{"model": "multi-label image tagger", "train_examples": 88335, "crop_scale_min": 0.7, "color_jitter": 0.1, "norm": "batchnorm", "depths": [9, 18, 9], "stem": "deep", "nesterov": false, "max_grad_norm": 5.0, "max_steps": 5600}
Rows from block 25, named by matrix and row number. Each number is 200 + 30 x the weight over its row's rms, rounded and kept within 0 to 999. All counts start at 0. After the name is the row's rms in percent of the matrix's.
# conv1: bottleneck pointwise conv (model.blocks.26.conv1.weight, 64x352x1x1), inputs 252-287
conv1.0,099,247,217,242,219,222,229,236,185,151,262,198,213,242,177,168,184,139,199,226,194,167,159,214,216,162,148,157,230,168,181,180,145,232,199,181,215
conv1.1,096,148,195,243,204,180,225,321,194,169,179,183,189,169,226,182,187,238,213,356,151,194,168,210,199,170,143,175,169,177,202,156,135,206,212,233,190
conv1.2,097,202,259,167,205,276,215,156,208,141,236,211,188,228,182,219,220,271,209,188,229,170,211,172,220,170,182,191,223,211,211,225,192,214,218,200,173
conv1.3,092,196,148,262,177,150,200,264,167,246,220,211,232,205,192,238,175,219,212,236,212,210,236,152,207,196,197,222,182,274,190,233,202,225,186,206,206
conv1.4,099,235,168,164,215,150,195,268,201,183,211,176,215,210,197,154,194,237,202,176,192,166,195,183,188,166,159,161,197,215,203,187,209,211,163,197,245
conv1.5,097,138,155,206,160,195,241,149,204,272,170,192,194,167,182,177,194,233,215,254,207,216,200,264,163,223,209,239,164,165,179,202,213,217,214,188,226
conv1.6,105,321,228,215,231,191,187,157,264,208,220,212,162,250,266,179,227,193,248,168,209,171,230,237,208,196,119,210,171,228,194,198,247,211,183,187,160
conv1.7,106,173,210,189,219,177,169,115,149,162,175,193,179,229,217,212,186,211,175,187,213,222,244,165,217,237,218,226,178,186,211,194,203,200,197,166,213
conv1.8,104,238,216,200,192,153,203,227,177,228,218,206,234,211,199,219,200,234,186,282,226,177,201,180,163,200,204,212,211,253,196,218,192,165,179,157,200
conv1.9,108,142,251,225,187,196,205,144,189,148,157,184,206,233,194,139,224,204,177,191,186,156,180,212,197,174,197,194,173,212,263,194,212,245,162,233,185
conv1.10,112,207,214,170,231,202,210,192,235,176,165,185,175,161,175,224,185,136,230,146,214,240,164,260,198,174,185,203,212,179,260,214,229,198,200,182,194
conv1.11,103,202,209,169,200,202,181,131,198,186,232,222,194,182,202,183,204,224,174,186,227,211,171,204,209,162,231,248,195,205,192,172,220,209,201,174,199
conv1.12,103,206,214,234,226,206,161,217,209,163,207,200,201,234,213,203,176,221,202,207,181,131,237,181,163,179,223,179,213,207,233,234,220,225,162,179,175
conv1.13,099,148,115,220,207,216,225,216,221,180,144,222,216,230,200,200,183,252,168,175,202,151,261,230,203,228,171,169,188,208,205,199,252,235,232,185,174
conv1.14,099,151,192,260,244,206,207,169,209,227,212,200,242,200,176,209,205,158,202,229,166,251,175,214,203,212,180,212,191,251,207,253,266,120,206,246,228
conv1.15,095,195,188,201,196,192,159,264,200,267,245,221,187,201,238,224,216,240,164,182,211,214,228,205,203,176,189,172,216,162,233,232,164,177,243,208,191
conv1.16,101,219,219,231,169,212,191,162,233,228,181,140,165,179,173,195,183,181,218,175,190,200,183,170,201,196,159,236,168,181,234,152,235,242,161,165,192
conv1.17,102,158,214,148,257,184,192,155,185,145,161,166,194,178,190,166,202,155,187,176,201,175,169,169,207,193,240,171,180,212,190,207,159,245,212,227,175
conv1.18,102,163,205,189,201,169,175,198,168,195,180,179,181,167,192,181,144,180,185,131,212,250,206,149,211,176,239,223,167,178,198,143,175,174,208,172,196
conv1.19,098,192,239,183,171,198,225,255,198,254,210,204,215,216,202,139,178,234,163,201,209,171,220,171,183,197,205,208,184,177,189,265,207,163,185,160,209
conv1.20,103,224,205,144,215,214,198,206,218,205,235,171,199,176,218,173,203,153,223,224,175,316,175,144,203,184,182,240,240,295,209,178,174,207,216,229,191
conv1.21,100,240,219,192,210,208,220,160,183,203,227,173,182,196,203,117,200,186,181,148,206,193,180,177,181,158,240,243,182,211,167,223,235,222,189,171,165
conv1.22,100,225,204,222,160,181,213,254,229,184,218,241,205,164,228,203,199,154,192,171,182,185,149,195,189,191,199,149,212,169,223,185,142,248,199,199,200
conv1.23,097,258,219,230,192,221,197,192,189,182,209,173,198,157,204,237,195,177,225,175,183,135,245,219,207,242,165,239,188,251,218,218,183,226,214,230,202
conv1.24,098,214,195,170,210,194,165,161,170,223,225,248,231,201,228,165,208,272,207,208,241,226,212,174,169,257,228,175,115,141,181,159,195,202,190,205,209
conv1.25,092,220,211,160,209,212,188,162,195,199,142,218,278,153,216,276,191,130,216,188,213,235,203,204,183,187,166,181,227,193,176,211,178,216,239,239,188
conv1.26,096,208,240,131,137,194,171,195,226,180,159,226,222,143,201,231,206,284,256,225,210,182,170,219,162,207,232,173,193,190,211,180,144,208,203,264,208
conv1.27,098,232,165,247,206,131,149,218,198,230,233,185,155,227,184,149,200,170,197,170,210,204,256,178,165,153,205,226,155,224,198,260,254,172,205,151,191
conv1.28,100,211,225,262,253,187,165,209,206,191,254,204,160,223,180,224,228,225,247,202,210,207,111,246,195,160,186,200,288,183,193,197,117,169,153,200,184
conv1.29,100,244,197,97,158,194,199,208,224,188,175,181,234,186,255,162,200,169,202,176,175,243,128,187,184,175,156,187,222,199,195,122,162,193,222,164,188
conv1.30,102,226,197,228,240,187,228,325,222,242,240,175,176,217,206,207,225,194,185,241,222,191,180,163,222,180,230,206,195,152,174,171,188,190,208,188,202
conv1.31,101,174,225,180,147,225,210,200,206,200,190,249,230,155,208,201,203,205,230,203,238,182,198,186,204,164,165,182,230,170,211,176,220,202,244,200,174
conv1.32,103,204,233,191,232,200,202,200,187,224,194,181,198,176,223,242,190,177,165,193,196,172,159,207,236,255,210,176,217,177,222,175,233,188,202,211,274
conv1.33,101,160,222,212,246,199,230,172,181,220,204,255,255,247,227,209,185,130,187,200,202,265,232,239,193,200,187,198,180,190,183,207,220,216,187,166,202
conv1.34,099,198,174,177,217,156,214,228,219,216,235,205,189,181,264,238,229,164,165,190,197,109,202,230,222,202,208,221,195,204,219,217,161,190,215,234,197
conv1.35,100,183,205,189,238,198,167,254,206,160,256,164,192,135,172,170,224,231,201,223,189,175,185,194,208,186,154,235,175,205,152,174,168,215,202,191,223
conv1.36,095,171,215,214,169,189,238,215,167,224,218,216,243,150,244,154,185,142,215,158,205,251,240,256,184,199,186,145,232,229,221,187,182,194,214,212,207
conv1.37,096,156,220,260,197,202,213,267,213,197,241,185,213,202,194,162,188,165,189,254,204,276,212,208,196,229,245,183,219,185,199,241,147,184,201,187,228
conv1.38,100,177,226,194,198,202,225,226,156,259,139,223,213,236,243,214,198,189,181,154,208,186,148,220,204,211,225,199,203,195,202,230,172,231,182,172,192
conv1.39,099,275,164,272,219,164,193,266,158,177,161,222,192,159,181,233,208,204,218,235,205,212,126,235,200,210,282,184,244,166,184,154,138,198,202,234,212
conv1.40,102,202,197,178,171,198,168,192,206,167,193,197,185,181,194,216,216,189,227,177,232,168,182,198,192,175,168,209,201,214,201,151,209,154,173,178,215
conv1.41,094,294,199,207,204,188,184,235,207,257,253,179,211,200,181,195,219,302,251,234,225,204,154,173,200,246,218,191,217,224,210,177,229,169,194,225,177
conv1.42,101,190,203,285,202,193,180,183,201,170,170,216,215,180,182,203,199,106,217,138,198,213,176,233,186,164,120,167,197,195,202,214,185,282,205,195,197
conv1.43,105,211,200,222,220,214,208,228,161,157,182,192,208,120,179,195,182,146,182,173,170,166,190,208,209,164,130,176,202,144,187,164,130,250,176,223,183
conv1.44,104,220,233,161,183,152,184,202,159,184,222,162,204,258,161,174,184,196,160,127,198,187,206,220,179,180,177,199,193,209,188,244,258,228,240,167,196
conv1.45,095,228,210,187,232,178,199,272,213,200,205,204,232,239,223,175,225,166,181,184,200,209,277,221,184,240,186,195,221,222,228,168,241,211,220,170,217
conv1.46,097,214,190,182,218,168,168,185,209,181,218,226,169,236,199,194,214,213,193,197,205,195,183,189,199,195,174,208,187,164,161,200,203,198,182,190,241
conv1.47,100,243,195,195,248,148,179,149,169,168,235,187,207,211,198,226,185,268,174,200,205,268,166,184,184,175,211,195,169,214,206,211,156,243,172,198,212
conv1.48,106,201,232,160,170,194,201,173,185,204,171,224,188,209,201,160,192,152,191,214,216,287,166,185,217,182,174,196,203,262,183,222,184,193,212,180,200
conv1.49,097,154,206,181,149,185,193,194,193,176,172,189,224,231,186,212,184,153,230,216,188,173,149,219,186,217,144,168,213,200,154,183,177,183,171,229,222
conv1.50,096,166,221,168,136,203,166,87,191,253,150,215,229,208,191,237,182,186,224,170,181,224,217,184,187,211,183,208,220,185,193,172,222,156,196,188,227
conv1.51,099,206,207,226,162,223,205,169,193,189,221,229,202,190,158,146,210,180,235,182,188,155,178,158,206,196,272,228,219,131,209,205,175,217,142,171,197
conv1.52,102,185,194,142,183,161,174,183,213,206,207,149,212,191,214,161,144,226,204,170,160,230,148,171,168,174,239,251,232,242,233,179,155,203,150,215,160
conv1.53,103,217,202,160,207,224,211,233,200,200,105,177,176,183,176,164,218,247,220,222,207,245,181,174,186,181,243,185,194,174,202,176,143,250,158,187,193
conv1.54,096,192,188,223,198,182,237,195,221,215,155,194,216,152,214,250,199,183,211,191,207,181,157,214,204,196,142,270,186,188,189,200,164,199,195,164,186
conv1.55,106,163,214,274,197,204,196,212,251,172,212,173,195,181,149,168,189,254,230,181,197,187,170,148,156,182,121,216,216,153,224,183,179,230,151,196,200
conv1.56,102,211,158,163,190,174,247,157,194,238,199,171,165,214,210,232,182,240,259,219,199,247,225,163,192,187,242,214,171,231,169,218,171,202,253,208,204
conv1.57,097,191,210,191,222,268,213,177,197,234,189,182,153,262,209,271,181,220,127,190,194,234,182,252,228,207,180,206,213,145,174,200,142,207,183,215,174
conv1.58,099,210,209,137,143,253,201,155,221,191,176,195,193,207,141,184,227,127,216,151,218,243,160,201,235,199,167,220,224,173,191,193,123,193,212,178,188
conv1.59,100,252,159,244,145,249,198,215,201,206,170,235,222,179,170,184,199,108,197,132,182,156,139,213,192,167,195,192,158,196,199,188,171,235,153,168,218
conv1.60,096,221,191,197,244,180,188,181,212,188,178,202,174,189,153,193,180,194,207,152,189,170,140,161,222,164,174,196,175,264,177,236,238,178,160,188,164
conv1.61,094,301,209,162,182,173,138,178,290,208,164,209,221,195,196,197,256,177,233,210,200,190,177,223,212,183,216,171,195,179,173,181,214,196,230,221,193
conv1.62,107,196,214,244,171,184,211,246,165,221,243,211,188,224,224,183,195,174,202,248,157,183,256,181,205,172,169,161,253,232,228,189,161,177,178,187,208
conv1.63,097,195,216,166,248,224,188,231,191,204,208,185,210,259,215,195,217,229,206,217,158,199,230,176,214,192,213,174,214,212,201,234,282,195,225,199,199