A small multi-label image tagger, trained from scratch.
Model: norm batchnorm, activation silu.
Training: normuon at rate 0.016, 5600 steps, batches of 256.
Data: trained on telescope images of galaxies (Galaxy Zoo DECaLS), 88335 training examples, 16.2 epochs.
Rows from block 22 of a small multi-label image tagger, named by matrix and row number. Each number is 500 + 40 x the weight over its row's rms, rounded and kept within 0 to 999. All counts start at 0. Numbers have three digits each.
After each channel's rows are labels from the 100 images, of 14848, where the channel reaches its highest value: "strongest on" is what is common among them. Only what is clearly more common there than usual is listed. The data: telescope images of galaxies (Galaxy Zoo DECaLS).
# conv1: bottleneck pointwise conv (model.blocks.23.conv1.weight, 64x304x1x1), inputs 102-203

conv1.46:558521512488562481463511444493474514351484519553472494515457453426490537481478468470458493504512513448466460502587515544525460504491515528503513522459466457511513409428604465496466517421478473551486482548443438448448470488512498457476503492498564548541484545451509487518459538512505463519486486612472534476
strongest on: shape: featured or disk; edge-on disk: yes

conv1.63:540483540470468576537512477446492477524510504567462453509502439558506510477544505488590495495477492466452492508459585540567552482486526541532474496504513530452434423620480496469450507481468483456518487506489481425515499515557516531505439525476528545546462562452498523423477520438455522509525454490496475527
strongest on: roundness: cigar-shaped

conv1.28:496475458416499539441509497498466499553508572564466598494424502462554468471461485536601546450552479467509519494510468454459475519508508550482435535541532468472484590504513565489543502521483535492545486474360529416486463484448514473440517480492405457422541489546528498562399474484581428550455530524504515527
strongest on: roundness: cigar-shaped

conv1.21:538502459592512470504495525514478464470413473521544494492540492581599560427473519494517572494485497402510541523492459495487605554469542531464531457512496444523500511557465497510485502472461495564490526466465540562425544454450511508483482542505448442479490469496468468480430489480492460556505506407484477473
strongest on: roundness: cigar-shaped

conv1.32:464449460492487562476418455537534469469474437556509476478526483473462497490446490436431532441521581502492458519532437505461447505425492548441556500446451512497522446500545477525513468511428521551499468488475489514551421484488419528498531523475518457470538484441476513502483516518539421479520508502487504458
strongest on: edge-on disk: no; shape: featured or disk; spiral arms: yes

conv1.37:517543485370526481538558483485538469444509464521512503518553507533600489557488482542509469498540516523471421550476446411475454513491586471503464426508502514503520507579508550508456491503493560422523495413473438495502531494544571533497454530530471528517451502505513513443459427448538501472486441507479513499
strongest on: edge-on disk: no; shape: featured or disk; spiral arms: yes

conv1.50:410532519445519602451458472451463479527493502477548498544519573446521375590468516518467446480511570575433504537489477508489536486474499533479489554462496525495558424531524485489431505487515463472533467446403479533518491459470514464520497540545446497454550559501474491517410533495500441486466498518466491524
strongest on: roundness: in between

conv1.26:464538519355586457477478548424537549425461537483551458488418414441438572548432445465482509439491471454525516497488497519481460558537493538479515538493544524524480489523567524470461537508493491449510527546523471471460447495502603428516450476600527641416500440503538548466655505521504553498476538509543566551
strongest on: roundness: in between

conv1.51:556517448556496443481507578472469517468491509526520488501526502449437507584449467498498448474497548532489469450463499519512546413454571478445513456421517461467466472452484459573431483526475453487549500445482517548452534495449491478669457470487472489414617473490511453498422534484409512489492451442526518495
strongest on: shape: featured or disk; edge-on disk: no; spiral arms: yes

conv1.18:614486447521492515499457487550579481526549570506490539589468549459432608484472497455448474461512489477471448390411532472453500518551436514493468440487493517528456486427496493512391501529490452533470518502483558472532487516585547530504560528520517499465479520538510454545442512445567446509430510494517511485
strongest on: shape: featured or disk; edge-on disk: no; spiral arms: yes

conv1.0:552544576488498537507577586512500481426496486483529512559457484487505458479536554549483508558507487535462528503480495521496525499477550500492506523545505470490528498422514514530448512519501501511443498456504550513491558493475535489500442514582471602453488515425475504517622542555599504493455456521466552466
strongest on: roundness: cigar-shaped

conv1.1:506480471480523465469493465460608489485475534543521453482441524464486466582595502466440528488464406464468510490505504497540537534522616439480505474481514438440481447529437532520443443503514422538520463507538518526465460528493545449561559501457471491429551484459480522493496477462512517498456494486490508517
strongest on: roundness: in between

conv1.59:546501521496403458464461520545491455435479522438510426479519569493493473403498515464474480464449553503443492463419478488498511526536534478494510475490541453452472487437520503526504498486470480505427505538471482560506427520514484450524440533528498513507465498462526458592539495464514511498443528445453463486
strongest on: edge-on disk: no; shape: featured or disk; spiral arms: yes

conv1.49:454474535529536491485531276492516521467490491470542499447510527528508476424623506503536527525530530439451488552465536426441494508454447467471517490485418487489536445592462477467492462520492504557509507496463544428569476480475487511558510533474512466532531456479491463495484628510509450500551490480514487526
strongest on: roundness: in between

conv1.52:507504475451546468522509472471514546553445523482558474454509564492444513522470529539583505489514522470444526528508453463507478481501439505528520515470499477528553411445503449447464554453459533469556474509484467501489491542489428508497656485473463512433564513563490448654428504515455447562468494453540478525
strongest on: roundness: in between

conv1.39:550452539593506518525476436502440469591486493428545474452541593435534494476526468474476492484526450505445536487495492463523508512521402409532513478458473552485546479520480493524578460487497494434486474505602523504469512497445404542493507498442480406514488475529496399542320507458490430492506499513503487464
strongest on: roundness: in between

conv1.41:616374501543464483479481491482526551568562528526532438539539474580494438553409506472433542449487488489532555487494509577505529502541495494556501515497480478507453491531492520431519522466516493439524493558595501520496383501485457555536534509433451539508440486590482446516491572583480492523575499512495525561
strongest on: shape: featured or disk; edge-on disk: no; spiral arms: yes

conv1.13:545515525529498479467442457499473519491477536458509525525552460444474508468492438491428492457487573462504534580466475473490518533508582497487486419481524478472513506470412426556435457486488469564489528507492504476495540510499495532470541487459467523518553501473503483485495446472511425514480504517493484485
strongest on: edge-on disk: no; spiral arms: yes

conv1.34:484514430502546452576525635543493433466394486496430505539485511461495477451478457482421520535479516472531479489473476516472455509581434501523518458524491487482520470436449470509460511474538433542489528435538537481567497483476542485516467541550558529522443563509509471489517451542458464485463551553469495502
strongest on: shape: featured or disk; edge-on disk: no; spiral arms: yes

conv1.58:511464494427566587503494495537513457446575557492492477510467498495547487484461491508521448491557523538508499445525467473492475530507567475505544550555465441548527516597577517466619515475586444450513534482446460509434457472506471471557456522520483492518474515518463521437493535512518505545503542467449504506
strongest on: shape: featured or disk; edge-on disk: no; spiral arms: yes

conv1.22:503519518451560498519453577507450489530518484475543467488458562414432519608442432468513516551503449470478499493486479469511489527479573482491487518506520502481523539510505452481417494514513564508507518507543507552563493494534445531542453509469526532508554490546547444513626592502512398490528534489574507465
strongest on: roundness: in between

conv1.9:499475513476462495496547503506517450586531442520508531560481516484418482464503559496449507512572487547438513532476506444502460500550522405512537479526570477474552488568478476491569495514501502527414486475517505405574481507535498475483490519490466508511471531463531419530547541524574501483458530542556529461
strongest on: roundness: cigar-shaped; edge-on disk: yes

conv1.61:465494499488464470517465506486433547494510441482483536465476401500476508482507492564518591467447475493460564547491479511497555482550458588499516508472488483491524554471468456439391449448472493503549524478471498487594476498462449568547447517495447541516487540489489514500497477476469549459482490509540470508
strongest on: shape: featured or disk; edge-on disk: yes

conv1.14:466513465509513500571468501481402563458498505395435585506566499495563454484456495496542522455502468480531550475539501492507493466532445600480477454486498502510409505451490492498481458595543575511568548494448477589461508471533550465545535497509608459492529471544531498497496505497449592467528496511491519458
strongest on: shape: featured or disk; edge-on disk: no; spiral arms: yes

conv1.62:515539571546533518481508603531556496523531509563448458499561577438504483537485521551495476520524455540503485489486457528502515500447513458482460465497520427486589489517503454395475506458480535506564500428550459498559476533585444497479448531483436433597523597573529482515456440464441526460452517476495472476
strongest on: roundness: in between

conv1.57:578466490484397473496451459473469533503572490423482469439468443468440452493439536551503479507537455501502413456495522518486481497540481506490476533434491525556465492482536471485482505469418468463471442491414456493535465467481528542556533524525490468443503543506509513517492528522422484521478550521486494534
strongest on: shape: featured or disk; edge-on disk: no; spiral arms: yes

conv1.5:467485483551445476499463505522472504623566509388488459495514471538453498455509477459514543511429450510481396511435511432492468429441492504543501468473507537471448512463496534490457476541547506536472527508523476572453508500517471612490501464479459463519575566502507580391473436465502538475502525522461487504
strongest on: roundness: in between; roundness: cigar-shaped

conv1.16:580537522461530480460485513423443439550498487532513521500525493508564450507488542488494516484578458516474539479482491412447547456538506522514592507444483472512469512487494440423452522473540484429500465542537521563480506494491520531517540463549465534481496531612507541479443505512466462486421462479472505528
strongest on: edge-on disk: no; shape: featured or disk; spiral arms: yes

conv1.35:511553562487479507495511525415517519550555529463496557511474504515526520544479430522494502440442528455511583463501505545516530505538494524529543488496511445517429482391507559449496491461524419501562465549431570553420519482462520507457521524525474412380511498495521551594517478514562529477457543496478500473
strongest on: edge-on disk: no; shape: featured or disk; spiral arms: yes

conv1.20:492483492408541531524493548484467519504580478495439488469597405483586574481525548511490478422512483422504558584389501489482506543562518455472526462480492454494471475562506500501514497548537487451481521530517570512394494513499477536486517508524501451521470481481433563491509460534505414497505509522492554475
strongest on: roundness: in between

conv1.4:475508426482487493527529488494479590493565487573546505495498462494490585538486541382448476448481465482482687503481505555521461517581462492516555481426527524501455612473476459576561522468538487455539542461503501489482510500512527484557462528500559496469492509514517553541515446547586500536484536580471494580
strongest on: roundness: cigar-shaped

conv1.15:466464432458556481499561516509532473443456469579473520466558482491419437504482465532506520541427450563459490512552475505475511481515470495501496497456573440440530482471514448533409478486462420456453509540499565530453470505511490467553464499482455433496535513482510466450493483533527493444456494567555489499
strongest on: shape: featured or disk; edge-on disk: yes

conv1.19:496512459506452493486536424632444485537540489393562465513398483573586554456516452462510531468508482545478487515456586537511506460486458515523465531515567471548499490438497520536516570502489461495517446489488507448446502468483448438453463497497448550478483491501518552462532443515462555457482528483514470488
strongest on: edge-on disk: no; shape: featured or disk; spiral arms: yes

conv1.56:547390496486506548493501441461490530440441493433542447487496498574504442481585593528548486562535553451479489503547503441458536455481492531503493466451484530492456549473512559517445510531557490515494480471480501600542515478490548490450496456556529538438401467456499453491492515612483461508492501517477515557
strongest on: shape: featured or disk; edge-on disk: no; spiral arms: yes

conv1.36:436467466403513468497556492582516483468504542558476490471443502545561568565440526482401494481459529460493433536503487502502435522491540478531490523536438417540482525646529525523505561539522581522485515489538501537456449509512495555490476542485514559489409538517497538473492519499530492454518503511494466512
strongest on: edge-on disk: no; shape: featured or disk; spiral arms: yes

conv1.47:533445541530483446501497468471490487502470501432492489463423503529425528513513499471475438401515489506495503469490569435504561477526533480455468429491540499488445444525520495489470465550506543467519541528546514449532509520532549382510474496501500395573436533568473528512594555506494435477492533488520536532
strongest on: shape: featured or disk; edge-on disk: yes

conv1.7:527508497480512498517498476483514519425425564469493465481557516520490495579505492482576465488531521470457513558461557460462562483462492440507517490516521448509466507542524463558533492531530446501430530499445544456528497489497499545500483514478536492508495557446485536518410522449588431521475504448484509460
strongest on: roundness: in between

conv1.60:475454435426503582485421505508515527534515483435507522499512453518523525543456533530446511487460447554514472521518455452476441561532590509497547511509468588549466466513489620503479504474465498459512468610438467440484423523501438525513510535492477458524507557520496449434570452452524473525500510514480488476
strongest on: edge-on disk: no; shape: featured or disk; spiral arms: yes

conv1.40:506533512520510519526583509515507487551523466584493503483527454580446485574465514483539527476487552539484491513502546565496517423572606514539473529502464476469439517428486460531543508529473466455502497504422412410447528486485460512550513492488413553463501496425533481518588506539475639476452508463535512500
strongest on: edge-on disk: no; spiral arms: yes

conv1.31:536560495448509508554543502531442504467562528459486583488523491498484489497480484502516484524419481531471514495581465488471520514531559532449474516484441421540438536525501528545458462517496458411426497523520477502574505459477470454533495552517430383482424480496473532484503499580397473488451481522490493485
strongest on: roundness: cigar-shaped; edge-on disk: yes