A small multi-label image tagger, trained from scratch.
Model: arch densenet, norm batchnorm, activation silu, depths [9, 18, 9].
Data: 88335 training examples, 16.2 epochs.
Rows from block 28 of a small multi-label image tagger, named by matrix and row number. Rows with one number belong to one channel. Each number is 128 + 32 x the weight over its row's rms, rounded and kept within 0 to 255. All counts start at 0. Numbers have three digits each. After the name is the row's rms in percent of the matrix's.
After each channel's rows are labels from the 100 images, of 14848, where the channel reaches its highest value: "strongest on" is what is common among them. Only what is clearly more common there than usual is listed. The data: telescope images of galaxies (Galaxy Zoo DECaLS).
# conv1: bottleneck pointwise conv (model.blocks.30.conv1.weight, 64x208x1x1), inputs 0-69
# conv2: growth 3x3 conv (model.blocks.30.conv2.weight, 16x64x3x3, transposed, each kernel summed), outputs 0-15

conv1.3 107:132125097134143110169128111127096102234203098106072115104085074138123077120167146138101192183149124137112117117086104117112103169148121096154145153116159165094159119126133108184149147127076089114097086107179093
conv2.3 075:130120153128167115075157084139135056168123143094
strongest on: roundness: cigar-shaped

conv1.62 102:098099117151138080086132125133106089102163124095090150148129140114144111136069118096125178143107108106095144103101122135205130130112112112104179137075120120079104170134130161116155092092120089171109072077103101
conv2.62 102:154102121107073104127077147153115066078154132113
strongest on: roundness: in between

conv1.37 105:101105176122142160107140054068113183127159071125105130149154136109139105073119148140103106115157149119138110115071145070075098150119136171064178149178106142158135107108082152146118167135115087101117173025123188
conv2.37 063:154128183150138178091135142106156104134187080143
strongest on: shape: featured or disk; edge-on disk: no; spiral arms: yes

conv1.50 100:100096131075138138170134141134133116116119139116119137119131071144104094092133135131137121120119096093122160184099240095161169067091136134158144130159144072117081079140137170132125133130111129134120132140140150
conv2.50 106:150117142162125153048098081133131091136128156083
strongest on: roundness: cigar-shaped

conv1.31 096:145125139141167126118119088109117137095081174077135105153152160129107135203074147120159069084171125156063110113111172174135169127141133103154129136101149150152091123103133103114134102112121138101141115176146098
conv2.31 129:089160114133144109137129079053128144097080098149
strongest on: merging: merger; bar: no

conv1.41 107:213146119122163108138146117098150116058156121137103067148096120153165175198163106149183149172154093088187095098128154153141180180153112142132132120109122148083144095117135129199119072082089078120122139137096121
conv2.41 127:130137117109153120102077094141083095152190077145
strongest on: shape: featured or disk; spiral arms: yes; edge-on disk: no

conv1.63 097:159138124133075100108158143175148141137119121121159156152126083155125093166099122156134190149087107136090102135198060099204120122153089139113150097094134100147195074114117131081056121107120167132107188087159090
conv2.63 067:034132149115158152094114136176128143142142163125
strongest on: roundness: cigar-shaped

conv1.43 108:147102131163157109145143058124123160114126155110166129120156155173172098048188102150112109084127099108137130166122129107141120123085103133149134193084125139096124106132128162176082153075114137154113130118118186
conv2.43 125:148127170128190153111119129174090135177166084122
strongest on: shape: featured or disk; edge-on disk: yes

conv1.13 099:117184107120133177140106141130150140073098113110118156139114161134162110177143123131169111091111184128161128160121161118137199139113143097150143133121140091122084124133119077100111095107132109163121119167034116
conv2.13 097:085127148142135138092154166151107079168172126069
strongest on: roundness: cigar-shaped

conv1.7 103:058145054157104105114142165124130194174137107140206140117132104143076117133145135159083102111152142125093171117173059141118135118137127061154165073119114107090130139128133141125118091143158137146114188068133098
conv2.7 079:128115059092160105107195131128137135158162132165
strongest on: roundness: cigar-shaped

conv1.26 107:170128101128111115081132229140130085199159088162102113087129119111114099144145103137132174158098063114054137130149110128104151134143140085083202164138181105102087112126111100157089130128094131148098112126162126
conv2.26 102:056134155106162108071178139094156114130141135138
strongest on: shape: featured or disk; edge-on disk: yes

conv1.10 107:143135142198101118185131167181124160160090157111137108153132145158142127116117131083081206120034155066084153120103104097133097121132114215123103147136096096105112078112108121080143175080167171072129158127174126
conv2.10 101:037163136134165162114131102163135111112117134090
strongest on: roundness: in between

conv1.30 096:165120083120183195131148167138106097164167139077106099128164099122132092124083169028149098117141185128129102092133161128115139095158096155066112151180118154108146079126163129134074154118146206158115102167151140
conv2.30 093:102139143153104176165102083077148172161161148114
strongest on: edge-on disk: no; shape: featured or disk; spiral arms: yes

conv1.29 099:114131066132137148113088130103130169092112134099127112094163168169106137084120147151085093121120144118119147154143151130114086072125119126146124115200141093118132121120173182167112125135166132122128076147119153
conv2.29 116:180133133120102093130073130136161148102112136205
strongest on: spiral arms: yes; spiral winding: tight; bulge size: small

conv1.40 102:155175135102110088132153156138165102083072114101164100116149014177092134071115135077128191142137096164136138214112121144120171130188176108093139125111158088128096149124120127169175160120128089118125103164091135
conv2.40 097:099120060140120150144136191146139183168151133147
strongest on: shape: featured or disk; edge-on disk: no; spiral arms: yes

conv1.16 100:160088122115138148112101105096126106150155144117145142141157176094148180117096085114106137115128097098129123118098101141107108178096084189100202116131110168146109106095105126122103183125120094101095133149130142
conv2.16 117:105193127152083132078130120072111105170125133153
strongest on: shape: featured or disk; edge-on disk: no; spiral arms: yes

conv1.28 113:140107133100150183184130129160109171132147112131116146105135144137129149140100101089119106078130182104129160121137132100166105127079118104155131110138147144092141111124103113119123133173093148158106144078102093
conv2.28 102:115122094153129066059163096127149124082152116114
strongest on: edge-on disk: no; shape: featured or disk; spiral arms: no

conv1.2 113:077122154118162120128100150091112134146174133064082107120169115100148119114117103085143175123159067110082129120146123181095102122129149101160157148117148114085142153097129136117128151203105227096118087105166113
conv2.2 116:087138185160136160179163106076117145136128140088
strongest on: merging: merger

conv1.9 093:153128151111155164156166131119139180095113162109100127122166150150137114202099132122076143141193130156124047190119112168131096143171080090158128118115078178089092143113169144101126097160197090085114141149062109
conv2.9 100:115114105118147135156101039108090173145136139163
strongest on: edge-on disk: no; shape: featured or disk; spiral arms: yes

conv1.14 103:090097187113155105141114079145139141089145170096148187155158154160160051106162117120114187109127173080128146163138106179148096143067133171054175135114071152097108119169101157126159135129122076133102116103110072
conv2.14 104:129114132117115133073115053177118122173151122084
strongest on: roundness: cigar-shaped

conv1.20 087:065134099130068152140117173098082120124129124108121153111121091137176136076084142114104109107167149101107131156120122114080123111096069102091212112197127110156128131132107151101156134094143116117134077106111126
conv2.20 079:147114163184127161124092105111150117194105109178
strongest on: spiral arms: yes; edge-on disk: no; shape: featured or disk